config.toml
horizontal_flip = true
cutout = 0.25
avg_pool_shortcut = true
dropout = 0.1
ema_decay = 0.99
Rows from block 7 of a small image classifier, named by matrix and row number. Rows with one number belong to one channel. Each number is 500 + 40 x the weight over its row's rms, rounded and kept within 0 to 999. All counts start at 0. Numbers have three digits each.
After each channel's rows are labels from the 100 images, of 14848, where the channel reaches its highest value: "responds to" is what is common among them. Only what is clearly more common there than usual is listed. The data: telescope images of galaxies (Galaxy Zoo DECaLS). In brackets: how many of the 100, against the usual share in percent.
# convs0: first 3x3 conv (model.blocks.7.convs.0.weight, 128x128x3x3, each kernel summed), inputs 0-127
# convs1: second 3x3 conv (model.blocks.7.convs.1.weight, 128x128x3x3, transposed, each kernel summed), outputs 0-127

convs0.65:453503504523593526430502526511531483547546446523531478521440486532482500511493447508507558475462480479469580452461558510430478536459518487546512538508504521554462471491531476582530475522478479473432507433521548506489575483506534470542500563449522488514473505552493548489473451514560482498397509455475512564491431445543476509562525533525524538467491479472558443580431562530503497388476
convs1.65:486448429613542448427505629495489477533507435557495423505470536516520437504487500500480520480497467538467489514487496548489585546442448517431480501454551494461560530579529477492592467502506450466493509449447525508512489475501570542499428533483512470531459543479542478530431485524516480459510476456512520456500479530484475430547541475508514509487497433493521490526447559501493457437452
responds to: edge-on disk: no (90 vs 24.7); spiral arms: yes (84 vs 18.8)

convs0.0:537582521515450521602536559447574567525505533472508444519532601450538486500456538516516466508528458462569470464552542496479456463600559476521502423512424481517545476519502474454464524449434511513479459453475452482512499506518530489483493468446520486487511497566500542449515488462475488514525492553502487474515569492540513462514514585447510456595582478495492484487489476451471490477427
convs1.0:475549486450461503505508575507495518590517533523514517572523553524457449493472538424479512566517529542472581515498537438491464466481552431500501500484507465440473489544499463525533544514443515505468515437504464498485455490536472564457477471447508494516457548489492500546561610470432488574452484493559484474516468539452523479491532536511452522548477447552393418551438516539512547477525
responds to: roundness: cigar-shaped (41 vs 8.1)

convs0.67:432447493486532539491488550517480496526505476486480442532518492485466461488418457507416542497454506496525486440536501500514498454478629450523475492532546438512505431544494538578501477481501518463498531488491542410428519553522479601469588487480480466486504525545534549571582530563469519504416537497595511500462548476509433515484514517536478421466465509476485497472508475464490513513529
convs1.67:482488587553449599503592521446505510511532473434533434483494491510527540458434456497407479505470483583517467512525488549433439454436520507503430486493508457471509479506465506547463503479463503510479453542469490446481492543523546494559617484514462486498429472591503447459545494490522455450495487501499489594434541507503421540487527464515508440451503515465499517510474501481458492479496
responds to: shape: featured or disk (71 vs 30.5); edge-on disk: yes (65 vs 5.2)

convs0.80:522423508465514468451534528543511441511481466504469545447523543508448557595465432606549511444541540396520521471453509469526511497516532449533574479440571515499491514545568447484518518556507450541482481458544543576518498541482513525466462557506490432544500486559542563533513485453463520469487461506527484475480474455520497464461542484498465432512493468503515512481465431601515507500463
convs1.80:550544455544495459496460525507517485477518485504494601471584550525508410489561558482465428443558501465515508534503493558554492500483456466508563503444528515474474496534501538461511513577538477439498459470493505494573502458565463475479595524486488480444465477510449471508481525491555506466522520549548464551491484384444472538536522562501456494511516456429570529503590472553512484489528
responds to: edge-on disk: no (99 vs 24.7); spiral arms: yes (93 vs 18.8)

convs0.58:441444520429470624488471563500526504540497499448493492511489499542483453562515497498510462491545514456523480493503505519452467591438515474548566492484456590542492505466488499544461547491481541513514508511463559543518536495481545485511495568515438444450568522512466471475486534612470476451516484503546479493505466506499575529503459513509456477539566419501509475495548376514547497575491
convs1.58:474445517524495514419583527541556455487493482455461491460445545483450506452426468441469473497497507400473435504481437431489526531484554473567522493471554467510502484482445485524499484473510497450454511501454457491481485481492536533452540479491554526467512462455490476589465439547453475417417494543545467503498503509482514459545500455492474516424525452414521426499506491570436476484434
responds to: roundness: in between (62 vs 33.9)

convs0.107:468525513464491496530546531456502516572472482483414498503525504496548494466532468495489539522487522502435582563483511449448498487566433588504453486560509496510523455434473499543515474518467441445578457456533477490476485523417489459505541504508529580455571538479539455529459548553450500503470597540536518505483492520476502571515494491535523444576519569552599459494496478471495531438479
convs1.107:509468511442547476517530549420439484582490495421577457501503516520503530522555519458482493474511493541436498558520532528575455536534511496418433486576496510518465483523528507455485498487481502479448411467513480497474456509530533439506561568491523475521503516598560454453478443493522538554462481546549528518444482495458465447495500478477508561478454564574488473559541485439563454511543
responds to: shape: featured or disk (78 vs 30.5); edge-on disk: yes (74 vs 5.2)

convs0.86:578473517473499472486503500480534540393479506472482449445504444569540569461518524505540444552473515495578498563464535472571474499447441484519542473498471487516566493519494494448485509566507466507508491515543469448513482561450544455577531489529458575434482529502511458551414558507516513535507567456544494525534509552475492428553452449520572556588485513453497539486497476506471533470495
convs1.86:503490594468499502498453518580571496475518526498507459445559550492483505501531495457561525489522493535490488509513538505604473521438388495464496489434494540485511519500571514453525464502537512494559428536538471513522486497473510471462518453522500516532477437592549558622477487523491483561459564526522479492428483493429454441503501512560485514533504507545448551477430511463492441449529
responds to: shape: featured or disk (65 vs 30.5); edge-on disk: yes (42 vs 5.2)

convs0.42:485472507466486458515550468472467501547466510542552521498469573511475467522481477544435490530571457484540493538495512507487553483492538466476460540539485429452596508458602461538439504491512512546512467532535438490511503554498496528417492498596503452548494491495541488535565479499444552476524554487571476505462510476494463511522565517553434373487506532471508507529405522463432518442482
convs1.42:504538493501442549507489490507490486496438519491475492470448468525474533533494483487474450517457562601408549462449497462458495505577487486509374498436503513527527505476476505482446539541558512489466474455422449550501516541499526488575534508505527478582438470441444563487525505489558512521515532467589448515474473490558506468533468438560509435484469499454500539479518547529485438481412
responds to: roundness: cigar-shaped (55 vs 8.1)

convs0.120:417497543600554461530501555501480547508493477485507439514498525467462529489514476518492461473529532497506569452518512531565576443443466514523495547535540548502484468447432535494480516452538525477447535426518542479524588444462483492550565486493568516497492431549558487545521499500511594437395480476439533470490489513479517514549462519458524441487577495495504457470465585487482515520520
convs1.120:467546479493559460384481489527536536541483500525390535470492548448492505486514517485549527471494492458495545490482458502439493498451498448531499536468523522512509497492482560422571563400506501412505540483507479555526498478527592418561511530490454499590508459473484530453426512473474501477512486490485505518473473474513418490483530525478542450495562459482582445490442558486516512473439
responds to: shape: featured or disk (87 vs 30.5); spiral arms: yes (49 vs 18.8)

convs0.119:445524523510470503531506507454517518564505505463513550506492518483490540453498476469527517479505460546433474545434530455503449502550503546533450477454561464554502475515520409499393493529425522532553528525465571512521496484525509468496443465487459566470563565426562486538502456545471460456420509534544509518452476537508537561501535550534493525536584427449432517442535485577491496467533
convs1.119:585484426503526526487503520483567593587472499516549512479487461497514448468420555514514462476491474471520500505472526510516501438521546519531449475479498451447455492483487385515509505523505535477543474527529461578472432502576493543554457533490486526452495529477504455553457401605510501504482446497545447553496490451552571461422468527490472445459535539500464504502480493489526487469553
responds to: roundness: cigar-shaped (36 vs 8.1); edge-on disk: yes (25 vs 5.2)

convs0.14:530517436500468604508499487494577468515520495460456451527511437515411554388528504508486480529500440446516523509553463475523538496506510435527521533504545527521450521564495508534507486462544506537546516522553434504518549548521489599535467497552432483538487518472488560435517524501490501470447496423526446490596445464570560549489529523499486550487535414543513528519484460544486488492478
convs1.14:453448462471568570521560443521516479528502495495462448525547569484472508442465484477593549511525512464488480495530551490470527536425555504552525571533499504481496498497512480531519488445554558532556437505457580523401522517537513476447500524448491486469496552524511513498553469469450420503461563489553468475495415438558428533499450489400493481484565490516501532500507466494481512432490
responds to: roundness: round (52 vs 20.3)

convs0.114:508550562431525474530508526482552538479544521453478510506533524495465475535544475394539533480439472491487595519526391589571518485574511502475480484523529491517483534512510438493449499517516485491514524444558465452534543496500516494539556491443494536516487466479546462500426521468525526471577585476569513552464530482436514442529510519426526478520490456545524502545549484497511452394490
convs1.114:503505537492501415478482473492513524495510524521556530522575500469453526510491451462524453530518474543440509521484523512501452482489466490437487452570421530511501550565546424462528488468469478532551444470466523578505548540534492620439511522513516557485517475465521451487432464558372484572511512494583495510474486486538475484563527533558535479573459434501492530511505499473514436539526
responds to: shape: featured or disk (92 vs 30.5); spiral arms: yes (54 vs 18.8)

convs0.24:464467456445567442451542473506442508505487516442501465531400496494559478556494451512507477420499540537476491537449527457490522452545515518504464498496455574503507598415510519473410540487409501432481542455508553525498446468516488488507467511436482416505481524489528481457492525511545480449492544477477482541506508526567563461493495504494524511473464537477561515517491466519507490626423
convs1.24:475451447485501441461485427525532457555506498484456492529452527480570446504507463533478414431446520491495502496513471424458532581484535562566494500479431530485426422482514468465453540491484531451508509472527537512481411516445500515506541453496573419518516514432517458537535510465465458481572492434554467580501484472397493523466499525521492521532557505501481495572495447510502500531486
responds to: roundness: round (52 vs 20.3)

convs0.3:463446504522566558475474482476513526532602514522446539463443564482517477588481517473469555514498482461469530585468564538531524524548492499542495455539469488524538521449478526510496491442510526511544482501573533498501500518463491537456455520463504623494503568545546527522493543521574571515537442479478519462416515500559421555500464453453492487495468488528453479491539474523532434588478
convs1.3:537461470502523508486486473566456459513492509532561505408484475529490507560528483504503456442481512466483488516537505429490507530452542348486484442527496500475498516542463556532513545495524520524528475474601517474469522515540541485476477479523547552479434522563442497422513480446398421478441478534490484465501443575505470590465481419485485494496442531527522482474498503534578497475501
responds to: shape: featured or disk (71 vs 30.5); spiral arms: yes (47 vs 18.8)

convs0.105:479443444500555467477477457526488508545538539423457468543495443536499519474509566524476484502503547464535519453456489475453581495518481527530478545540435508523499491501483509522514469457494507450507519462475526601549456552447483535392390458507453520444502454478428535524494470396505602469542483545482515496502436490518470544527535474513564515560476481486474555543452477489492567524501
convs1.105:516532431506520517564491474590489518438540592512533479535479495508537496479485552545525540554499526554493437497520474521494440478511423522522503530516514489612493468493486496477510479517455480480446520466465553461577406521491492573484483498468434449470506495445521554537450508448465460413476448457479435518491545508499517471420519527409497557514449428496489506523439504441486464543523
responds to: roundness: cigar-shaped (38 vs 8.1)

convs0.118:456478453491499419469529489574520538443466481480421441458508490466548536490451538547521521445501484512519459519517522472513539563522473525507464534484565585519544521517476570503500452495467475563484439485428482529479487519493477529471475471472470524549427520478503475488413518533464418475495481523579455561540521454482450447520535533506483536514598540627470534500497501519507583465483
convs1.118:531519463491515424589504511515532537530552527467479555525502549504516513509539514547461492475588505508561476453482591488433474479532453530526514483446460471463465486513472561452476491558444502590474427576532450482481496491442533504455522549526463507459426561525510416529509540492441545501495435466505497520502495456561582549464513518562462574440486534497472460538524501522517519437519
responds to: roundness: cigar-shaped (50 vs 8.1)

convs0.57:495487503554527512492550546479509496455515474549544500578381558479503477472588483449482510502438547473560512484569471552552477484476534461463510413517468552527468511467462550472599510484560506528486552495471522548437515531468531511623476448486457523528433539432535516452495469484494430561458420486495484511495455529551446478517519483506476508488500485455465526481435502485486518525529
convs1.57:493471509449568547466482474531478542470461491460581485574446472593494571491500443429494464505595480552515478526630558515482481509462504522511478524505550532445457443456526520495519528461534464442543456475552509487555531537482531421573540502473458502532475474533501465467479469481473494533376469499525565492528488499484532506489506509454519436442496466462528552485531531479466476491535
responds to: edge-on disk: no (99 vs 24.7); spiral arms: yes (87 vs 18.8)

convs0.26:462393509531488478507491532480510501541489519504497497546516503415501425582397518486465500490480530530461484422530553483440507439532507481489551528403547454531487465497550572381539487457520481533522469471501456515474523488492591458446468504520577510486524430534484563515481461458514460558496515487593486530502557517491465527548525486494486463470521454504517456506505535506425471465520
convs1.26:459522461499465489497447538461502553486463533518514500490567489488450520571515590493537506490550512480544431510508473468517468497508444504459489519524475521580455457554450516466451475521539410497417529534524512524537597510499593487511546517505452463507489534506487478536587435460555523453545481528512524490486496485483487519599535470550613533446435524515466441529462462531500490509575
responds to: edge-on disk: no (91 vs 24.7); spiral arms: yes (80 vs 18.8)

convs0.108:510510445467473489511591571498401462550455517543518497506527530456522562590495534510466418500444540522457463488503437482521486516585448550478498506481495543451447514481494463626441512505498505548482494592496549499497490551477483441479500554472458565518517518529430489468485565461527536529470483487418440511490475536456471507470463530448544508479472515456465565508537508519523504557477
convs1.108:447542470527544401523420445575497522467500503428488598514520505455496614552475484498497534454469576523488513497464458505471471528473474494552445530456500437522523521505496539547489498483453535513474495524472454442473518541482533569522495499416501462441530455454534537503536479457459586548511503520469520473533448552465531458458508500556436486506555525426506563546510455480502494446469
responds to: roundness: cigar-shaped (40 vs 8.1)

convs0.37:556509470483489490489451564426491474482465524515486485516440523443600510491524517505524470500490453547503495431534477473538480450529424462485480455503532501493465517489496501477515354479505514494485516474476474510452483511505444456537427505449579523457507508499545416526484483568498460433435493485486487485488463409464439505430448568474502546546503387464538506542494513515431458515466
convs1.37:516540512583538477473460602439524571428486491457532437539568484496561510596544555489530460418586480519477501466540533481506506509513495571430537503493461492533460536481443504507512504578553470476513527504523531497502558481598551482479527492481555502502566501522548535477437510493529471503468499452461510535557514474528441577481529498487480536478534511552482447497531545446443463531470
responds to: roundness: round (52 vs 20.3)

convs0.15:514490571504509447560518501494462517477474534477515437495462511487508489472440562517537451529508451504460518489563426568447507487547510541494534536519466426491476520456453502494476499504460537484549506462460577511553463547568492555442478506536451566476606492490517511539435484554539553512511497504555535509478510574484454501522378536421473420477494448559458492484532513564525554485489
convs1.15:620507525472518573463544479517515492478463504501496502453429476490520550485430546515531468535476489519492504471513504505509468454522505485509525424536482422489487511484465482469477453481492480445512528590519560542483414501580536517492511519439500504510443419515565563503541490499518612442416510489506608419520493524467502462457500489508490491541473478499543441444454508569462515491561
responds to: roundness: cigar-shaped (50 vs 8.1); edge-on disk: yes (29 vs 5.2)

convs0.55:475495505568507491488457395481435506566565540502551482558548445499519511498517495469484501552428488455491440469491536421585545466515470562509538550498505522472433528592468458464480439406497445447497481474470419496453504492482494536526497382492535473517490470519500480506464459503506488522496483543440537459498463498439508492465425475437485495518467482511461503454437526432516452503516
convs1.55:513481465505564511492467521492477529463529544486526503518485465466485429481541434447470517505494489526544480517425472544513477452472477494516552499535478497451472473472606455579433552534550495549430546454467416501496440522456525505553549585466511503499547526520486411547489519532463409443478487531443537521491506485507560538403538438450511528489569527495462516480535558472548460487531
responds to: shape: featured or disk (68 vs 30.5); edge-on disk: no (63 vs 24.7)

convs0.33:462520518516432479492458499480446506516535479502501536524471429432502531535594443531516501481546545471518494427506492458457498432523479493519444540446645496497472434518474515476626546499501461527516492483519528490484569469440476526528505496515527478502491510555508596472562504484520452521444523528479472474602500444551491465431479442485561498500548544514522536516481500478459523551462
convs1.33:474548497509531520509471524473529534515522487468486503502511436468418543590424508575503426469577434504488520432547497483483587533452438509464511523469568474535461477512529481499507562528536391543494502516584460483468532512520495475556541546492572494477509487469486475500465513532474502512482499515446529491545522467550432510519456567505548555411490465524517454445417504482533526466574
responds to: edge-on disk: no (52 vs 24.7); spiral arms: yes (44 vs 18.8)

convs0.94:495397486478515479498522518491518506478464459477563447503498438541496519530531510515505541504496539548502485494439476475501432454470540511557435475492500558514504524532603465502504531538421523557461493531506450434509464542490437501502498492448494493454537564573531529569429555506555484500485602491495559486526545427504476426523521493483539449502523471537447522457574525610464462460479
convs1.94:491506479466527520555475545474525577506566466507521532475574457472508557553491448447442473482453441530556553534483551502497514549494554538497499575480496504493492529552551530479508539527599608472448527492491449527459496459506504472506464534485494576503478558516561489524444360494507506619514495558500463496420439507474511510493519470479532480528501486461482535511501516501550499546543
responds to: shape: featured or disk (73 vs 30.5); spiral winding: tight (30 vs 6.8)

convs0.7:487489522488483428455474506543524482539514586439512500445497433466506475497495460539510468474487486525462606537535463506591543491484507588473483518467491496502502550417564492461412496541565427420572463542501484502463506542510551401599516493543491458522467530460460460498512434545469483521463517437493480501522466473409468493504519457498513548474499551488502511527527539511511525546464
convs1.7:516476540524498495475470462467530490516500485446505497493516447437493590606526445554500482529494530418488530466439484461486503468516554477492574509522462590474429482489545485504485535561535554485531472477478491536500518520465541464475463467537553459560553495455504502482456463429540493562499477475507571432444462497479464481606547548513551457470474510468529548523554380523478492536479
responds to: roundness: cigar-shaped (25 vs 8.1)

convs0.81:538459528444520451491522535548547494503537469486484564518478494514501588561453497478501531455448493567453425410464514525519558557505568550509537511483411507512497467519514511583493449468524479482500554487431378565494514441493466474513528540489575457529565485486578418511494517512470474490463546505482452569518486480537474496475481546529490559461489510507470477443515470423532476518521
convs1.81:547471436484548491527500535507535521520487528500470494568511476500483534598502526435530513489412496476514496541598529498501456563518488455544470516419471527547524449478556476510454467447506524505481472553520546517469464486516457537517563542450490527470584473530600534495458491585457481450540517500529463554517474508591540472446516464494465507481477501487614510575487476493542498422499
responds to: roundness: in between (62 vs 33.9)

convs0.25:517522528479528505532531489564471575463492551473490535444557533524510453514535463499496475452573489472489538598497494587537501503469494461445469486534485469527489575550449529393488520526516514483509450524536446517462549532493444483544522455488513589488509486521550428526462430496525518482513595543558559499469540505477566424598476487457541465534520506486493511452469449550470455484491
convs1.25:460498502512513503449479512513491547518525483510527506513556475518547494484488516383500432508529499456452472537474509523604528431501475435387439493477471518498531551496460443426457540508464477467547552472564522587420526549505536552471520478513457487564451471526485512531425460521398503477539506452512570511461542436556508520524569497513552562518485509547478505494480490472511505533500
responds to: shape: featured or disk (90 vs 30.5); edge-on disk: yes (49 vs 5.2)

convs0.41:541458397511511514467494529497493493514449458530493408476508423558479529528623528547483498478532464494488513430496465481508478520520486469520518504515485445460469503500469504529487494473463526484514479475475490467464481472450479524462555464542492520505514416462477546452493424486516494547515505410500502401443528589563546513518629518537556535494535441450541493457491549502557454447500
convs1.41:531505515497491556509489468480500498550454591520498455484505507492477493509461500493512566430539446450468508494490535492526499540577466494599536481433486515471539488439473515563510448491422438421518480573415460554452484503453510566561492521502505484515540531506502439510516518511501507529525538570481487413478487558474521495583598530462501537494511476402487463481538474411467522471531
responds to: shape: featured or disk (90 vs 30.5); spiral arms: yes (71 vs 18.8)

convs0.2:541494518497483563525561500527472566490504469493461502524511471505504503534488558447485463500575514373429555445366540526532512518460398484546534536483495513519449449566472480467428524527487418523557466481507481468581495477551496494496531521519496503476528535527494533483462566518517519501495571511440519483452518413496541502536513474508540495559531505481489548469432486541417493521525
convs1.2:556523522502448457553517511530491523504533478608519475504570583500480562485588488448520440455574523499453474470511504545483526511495485520526530547447509484557543531539503475517453513540533522493453478522494490526538518536445489450523521393545506489504425572542500530489498474536559528455449508514532412470505537493475497470546436454482549479551486443549554490434441511490556555583471
responds to: edge-on disk: no (97 vs 24.7); spiral arms: yes (93 vs 18.8)

convs0.113:454501471520512531554446536497535519507443501502514457558483480501568522517516476485494530521538495469589487488571488536504517481464489445501560474517544531460461507497411588482492522470488511426450532478558605508462549473510478484530544541469495491410447405538488518483538507453549469481501445491494488443501504496463510438506538449536465506428574510550501495463526496513471554645471
convs1.113:522495520502453498528454507481526527517495573534524476501471489466526498497550455564561523533531590465585527546593544522514506477476513446547501550506499556485436471430510508491481433500459511509458587481574499503494511502474550425468499486478498512401423493560453474489483483540486501497516533495536567481590548561508469548439438433492459439419545552500459489523484535497507453522498
responds to: roundness: round (47 vs 20.3)

convs0.34:405451496505491485489538491514486516520466479473478573534427435570458526467558543528545496447574494522544555496452492439531505438531506537544519489527492504485425514489538481442532446499578485480523555515491525475495454501512498455506511538520487476510458475602522542558542503485490417589455436465520541542517528467475465532453516473507497544525492557601502587486429452465484537531520
convs1.34:528506392448535449589505467517520550464535478468506509450392526473511451516562517600491546427516540499536559487507482568415448492503448574525394537473511537473450495496541531448468491519507411469519499494494500487467461492475477502498554547541481473537476476549478493441486551464538448491488448508481433518526472452489480481510521524471468518515481562459501548498544526437501488545548
responds to: edge-on disk: no (73 vs 24.7); spiral arms: yes (68 vs 18.8)

convs0.104:593519498575541589493562524510563493542481549472418412521486526531464468406533521430486463568507530475458519494479468530459532526477548466509505452541470455552476527488544506491495478530516454548566484496478445546494509531521455555510528526507474521527500514418561509495508581553496548468474518522468478601501529522561489498465452570487497474538547427474506445491506450532526512560468
convs1.104:477481494486490606502518484490482487462510520566459502495511523516485566464482513517516458509521545446496471497435603494479445535503477506541520452587547479514498476519568470564483494488535521508566425524549494454485570467450474486499495492503524472455590529600509506528507530501507524460482522596523425506416437443550544473519556531454505498566508466498553467484453484500455527601476
responds to: roundness: round (57 vs 20.3)

convs0.110:488517508476498481459496446495455523463496494504509506471471466488605427492459438462509462508515442564456487565518468508511566492440540478473515506557506487457456552493468453533447489550451497459457471474505468533463517521501518521446464389487481542589539639513503502510466504504477567518473472490518441490426461394522539522472505471520475462528547515485514517434551444530438515557522
convs1.110:540520548506483459530522460524504516547493464484565525491501566453498460435498525507506432467515444450455484563562506502519556467519512549499478432509474503484537495544499453462450490514557466410558563524526508527458579548597541477474477476470506509532502609509533454446546445558504563553505453606546485540470504483445512506485513556548517515462493502553461522489564476539529530544545
responds to: edge-on disk: yes (56 vs 5.2)

convs0.8:479521565508487515540552495463568507523513562534408501415462515461484463491513542481492469552495477455563472518572524462451568447495545527471471475524507483472483445499466461470470410514457564540526529542479556486460445486520537487519552476494446540458518497570452528498504518491459465488449520456547527579500505485421518516496562532551515493573456489533543493578407453563442459476504
convs1.8:485532522442519440502535465499438508500468532418488546504526480421460447485420482431486505529477427571529585425535505484526564564505470525512474479461531505542460491438503469515490488485465567487466480561601465503475473488489500487505480480465496527494446503551502510527487545524532460486503539506530513445470521472470502473494393506492555397545493526457500502486476373430461461495536
responds to: roundness: in between (61 vs 33.9)

convs0.95:519453471482512458509481543498534462520509507482538499493470443494506520513464493539460580512445543463524390514577508466467517507521509520489553556514488485516501487489450498520520456551477537496429462447441475516499445457558493468557474517524557479499537446489501465478496473544447567510466476517547516500525465547455430490477419389509462463490511622474568499427441455453513502390494
convs1.95:503466519506435490499510496473536585645492529535492502494523530528491502516537557519480529475519551512516575427478479530531484504523540512471494516466473473446489538520551520546527534511437469526429490498466471533513504420505473448449500472468537504448573495508613486502474510529511493542499554553546495487543533492480461439467503517496473444482547490435468458578476628563495479412474
responds to: roundness: in between (61 vs 33.9)

convs0.122:526483551506485510540494440478414482564520430437505413557484471511470452476465491484524474436449476520527506503447529469522491512515415504514501493468519466541496398510459527567516416507479451512555555528511524453494465533520460512450482537522422534513532509515505485473434549475498526473508510512515481539577548504521477479429532433550625496518504588556465484410481510537510498478486
convs1.122:521574560487484535526517453563567495428479500463426481500503417436495487485513477519484504507545502590544504548475540535495432509474486488589549517467440477515503486550497506481574432457610516520500518508439505512484532528493494486573537469556496507507515558573483503503510532487579519458488466506475470509454521532478586542509479464504547422525462567506499465494460546548541486396513
responds to: shape: featured or disk (88 vs 30.5); edge-on disk: no (78 vs 24.7)

convs0.100:405467433497528430501426516543488540523505493480529518470536510476452522490529506551554530422497470500535510447449497578519504476504622542534481450542520426501489483498554496443492478458545455439545435529490508551519529476454496589452510514549576475556541526529476524552517556542563500507503532460432521526538502440526545513449521512492555514466541467502521543556562525545490446512507
convs1.100:426466438480572474548472516500500483451559500511499514536458500517474525517522450561487454532473454498479531538536457532493479430452505519531441541487452572503500460512467446509513496511516491475556493418578497572477417419475419527444431497505448505542523530488557478508503520443449498490469467457582411527502553509549500526505540519467480578448545450464543477545530545475485490571523
responds to: shape: featured or disk (92 vs 30.5); edge-on disk: no (81 vs 24.7)

convs0.11:577539545472549490446532519537481455440529491520495462497495485565504514442486520514553558456469536437447468504594480521498561537622565440490517533445503564485560525443460544522487483518499470513519579446409471489495464482502485454502512486466470530517499538513535456438545400480432546512508522462524546500566538551510504557478538525541500467573495527493530519499565508511492514449522
convs1.11:571595507447579527542500546490512498546497543468501486512545466476457488483464526477478477467542516447501455480485563471519513467545531470484473518570449523499433484518550561522520450634501486524527519448381488501492491460501555476528499460485491502521555446477499484519540471532441558598469509517568487468517520469526544497592495519523537484473555447482600490490552500497490521438512
responds to: edge-on disk: yes (35 vs 5.2)

convs0.6:451490545531530501476488490497478535507481513508440524520499495503548540546479528531517426527481549423462491454498483508550492498487577509467537576454477543504550475497506552483488536490498584515465551468475425568563531469487468525458490492574445453498509558589459440425534571506560491546517443437468455487571480464541535472469543473470523497498455473419521522478589464467491493420446
convs1.6:484497483478506504531462464531453514573513461507472482506495540536549525445526491509589461487470533405500466563503477495486502509478551446520529535525498555530505447486473616564526501520501516480461432540524531442552486466527480510505596507517489468525533462535472457535471560559482524543477482439464423516517454384512434473483504517492616510549477446474495423455439514466469481503474
responds to: roundness: cigar-shaped (47 vs 8.1)

convs0.92:571428524448496480509495554509437546529533555493575522431531543451526499565465486530539472458434514445471549532505530495468510514551473503514587477483469535533427526423479503445439505547462456513411480475473546439461503494531537583492464529460465509512513494501459509513448550517516502529472587497536550449558480558472467473480477507471497444414466541428430487472509460521527504533520
convs1.92:481521527496473450503615577530538480554506447569499517532467552488505533560476497481508480468484517545551477460476468493496504520591454547525445530441535480488555535507463477439468488518463469438505521479502574504501453500527558579494535446503483465474521536483533451421497469537530554526447505510473494471512464528450413519475505500555465460495536499557434513402528591449509553432522
responds to: roundness: cigar-shaped (29 vs 8.1)

convs0.28:516452548501470449545465500479477453441445540533447602504527514484530549493514504493569526475499531464474478549486468501517568523463528522475526503560479451497558522541506459474488463551514467447621501548498459545526470579504550448500505540547545487437451547545458500506529490462550489456471519497531481465469497547539472430578441534518486464519483604555516492470505424593475520527489
convs1.28:532510514486488523474478506500549506499543487548453499431517440487498457526524461459582534426525472495474494488527473633597506538466523487462539534491504545498503573475514496431448461547510470448483495491471505510494463508529430507381561502513479455523497553508474462545601481472583445548514524558534534492532544477481513502499483518453471536532480568559560487449491478422551524525477
responds to: shape: featured or disk (97 vs 30.5); spiral arms: yes (78 vs 18.8)

convs0.123:403479539495537423483506492502499533516557525512521548502513501469510505485556588502504543486543477491485530474503457457515502542599496536454531539511536488547427502560454448434516447542466417498508447472482450491511478514545492542494510491439531470570475515529511502447530472476447478437450400557482496513448472503471616469472497531495475524500575447471532512443556527571491474427498
convs1.123:497485463517553397545525526503493516486503539533501475509593514503467478499437580532494436502553566564483531469496578473536459498496468548462450482481478434533491531536495520490473448485467468507505495516508476597479517547445497530471532509442526482501569572457487466573429523478471521473513477627482522535532474501562561474545471529526424503444471529455561475472546510463548505560491
responds to: shape: featured or disk (77 vs 30.5); edge-on disk: no (68 vs 24.7)

convs0.98:513508445486475533494489503502478515506482485505512493570533506460518547486550459487451456506461521490439471449432538546537517482410484465528416477487538518479501436514525472456486402478446493457509562584491466491466435448463483480529506499523501538524432510484614562609461460491584484487506491487524481528574509507470549575502537522558511495528454527452496473488421502547466440506566
convs1.98:457452509543519467529539485552498493417491537541476473452441491473568628493494440484496489549524507462573496497476459499526497442461526489521460519533462541552460450507538562513538472570455582518502496531477528471550481460485454568502454497528442503494563533534507585515500489550584472511462498428515557461454476537552498446518438476479555526482476496510526556455510590489436507509512
responds to: roundness: cigar-shaped (27 vs 8.1)

convs0.40:572625491472469537476490435450524537539555454472456519458574482540504506541442473510486531549449523555518522503560521465601457451500500494441541485505490457536490502496402498529508562492503515484499474445541533491455494515475505483459504475483572464539525506538523502528456425457508508529439566486460541465491586509514550409491461569485501527529503456488462512490579518557495436458503
convs1.40:448506469516481540469505525400451511484410503519539524514532456520428557460489529515475477426447510571509557516476578468567503466467510435507558445506469451490477474480463495506548583460450506542438499515459443434425479528439524523522457471475535463500507499447458496522510446535508507480555573559549496433521555564519512510510492468470489516537443489497496468585459496585499463478498
responds to: edge-on disk: yes (30 vs 5.2); roundness: cigar-shaped (30 vs 8.1)

convs0.72:431437528449494466440486452481543466546496507506523535535511498483474559544523543541499521483494494485429538440522465496508491498517487531561512503470558448470514505548441579458547481463439482461472567499485509499441508450410516460454551514484466522467489464451416522492543467532533542481498445524446490547515543473448595473517564505486550555482447399550519451592558515473520476460527
convs1.72:493538560520482436485525545543524541475549447558469545493547530450484520506454472517502469546481457478453500483554511478451493504474526494486509567439408535465510515496514592576522458420537455506466499485521449490470474517422505452529507493436551468480523482467453487472493504499526444539436538426491466552550511464569534446507552461504454484456514510528549381533482539477445487403493
responds to: roundness: cigar-shaped (35 vs 8.1)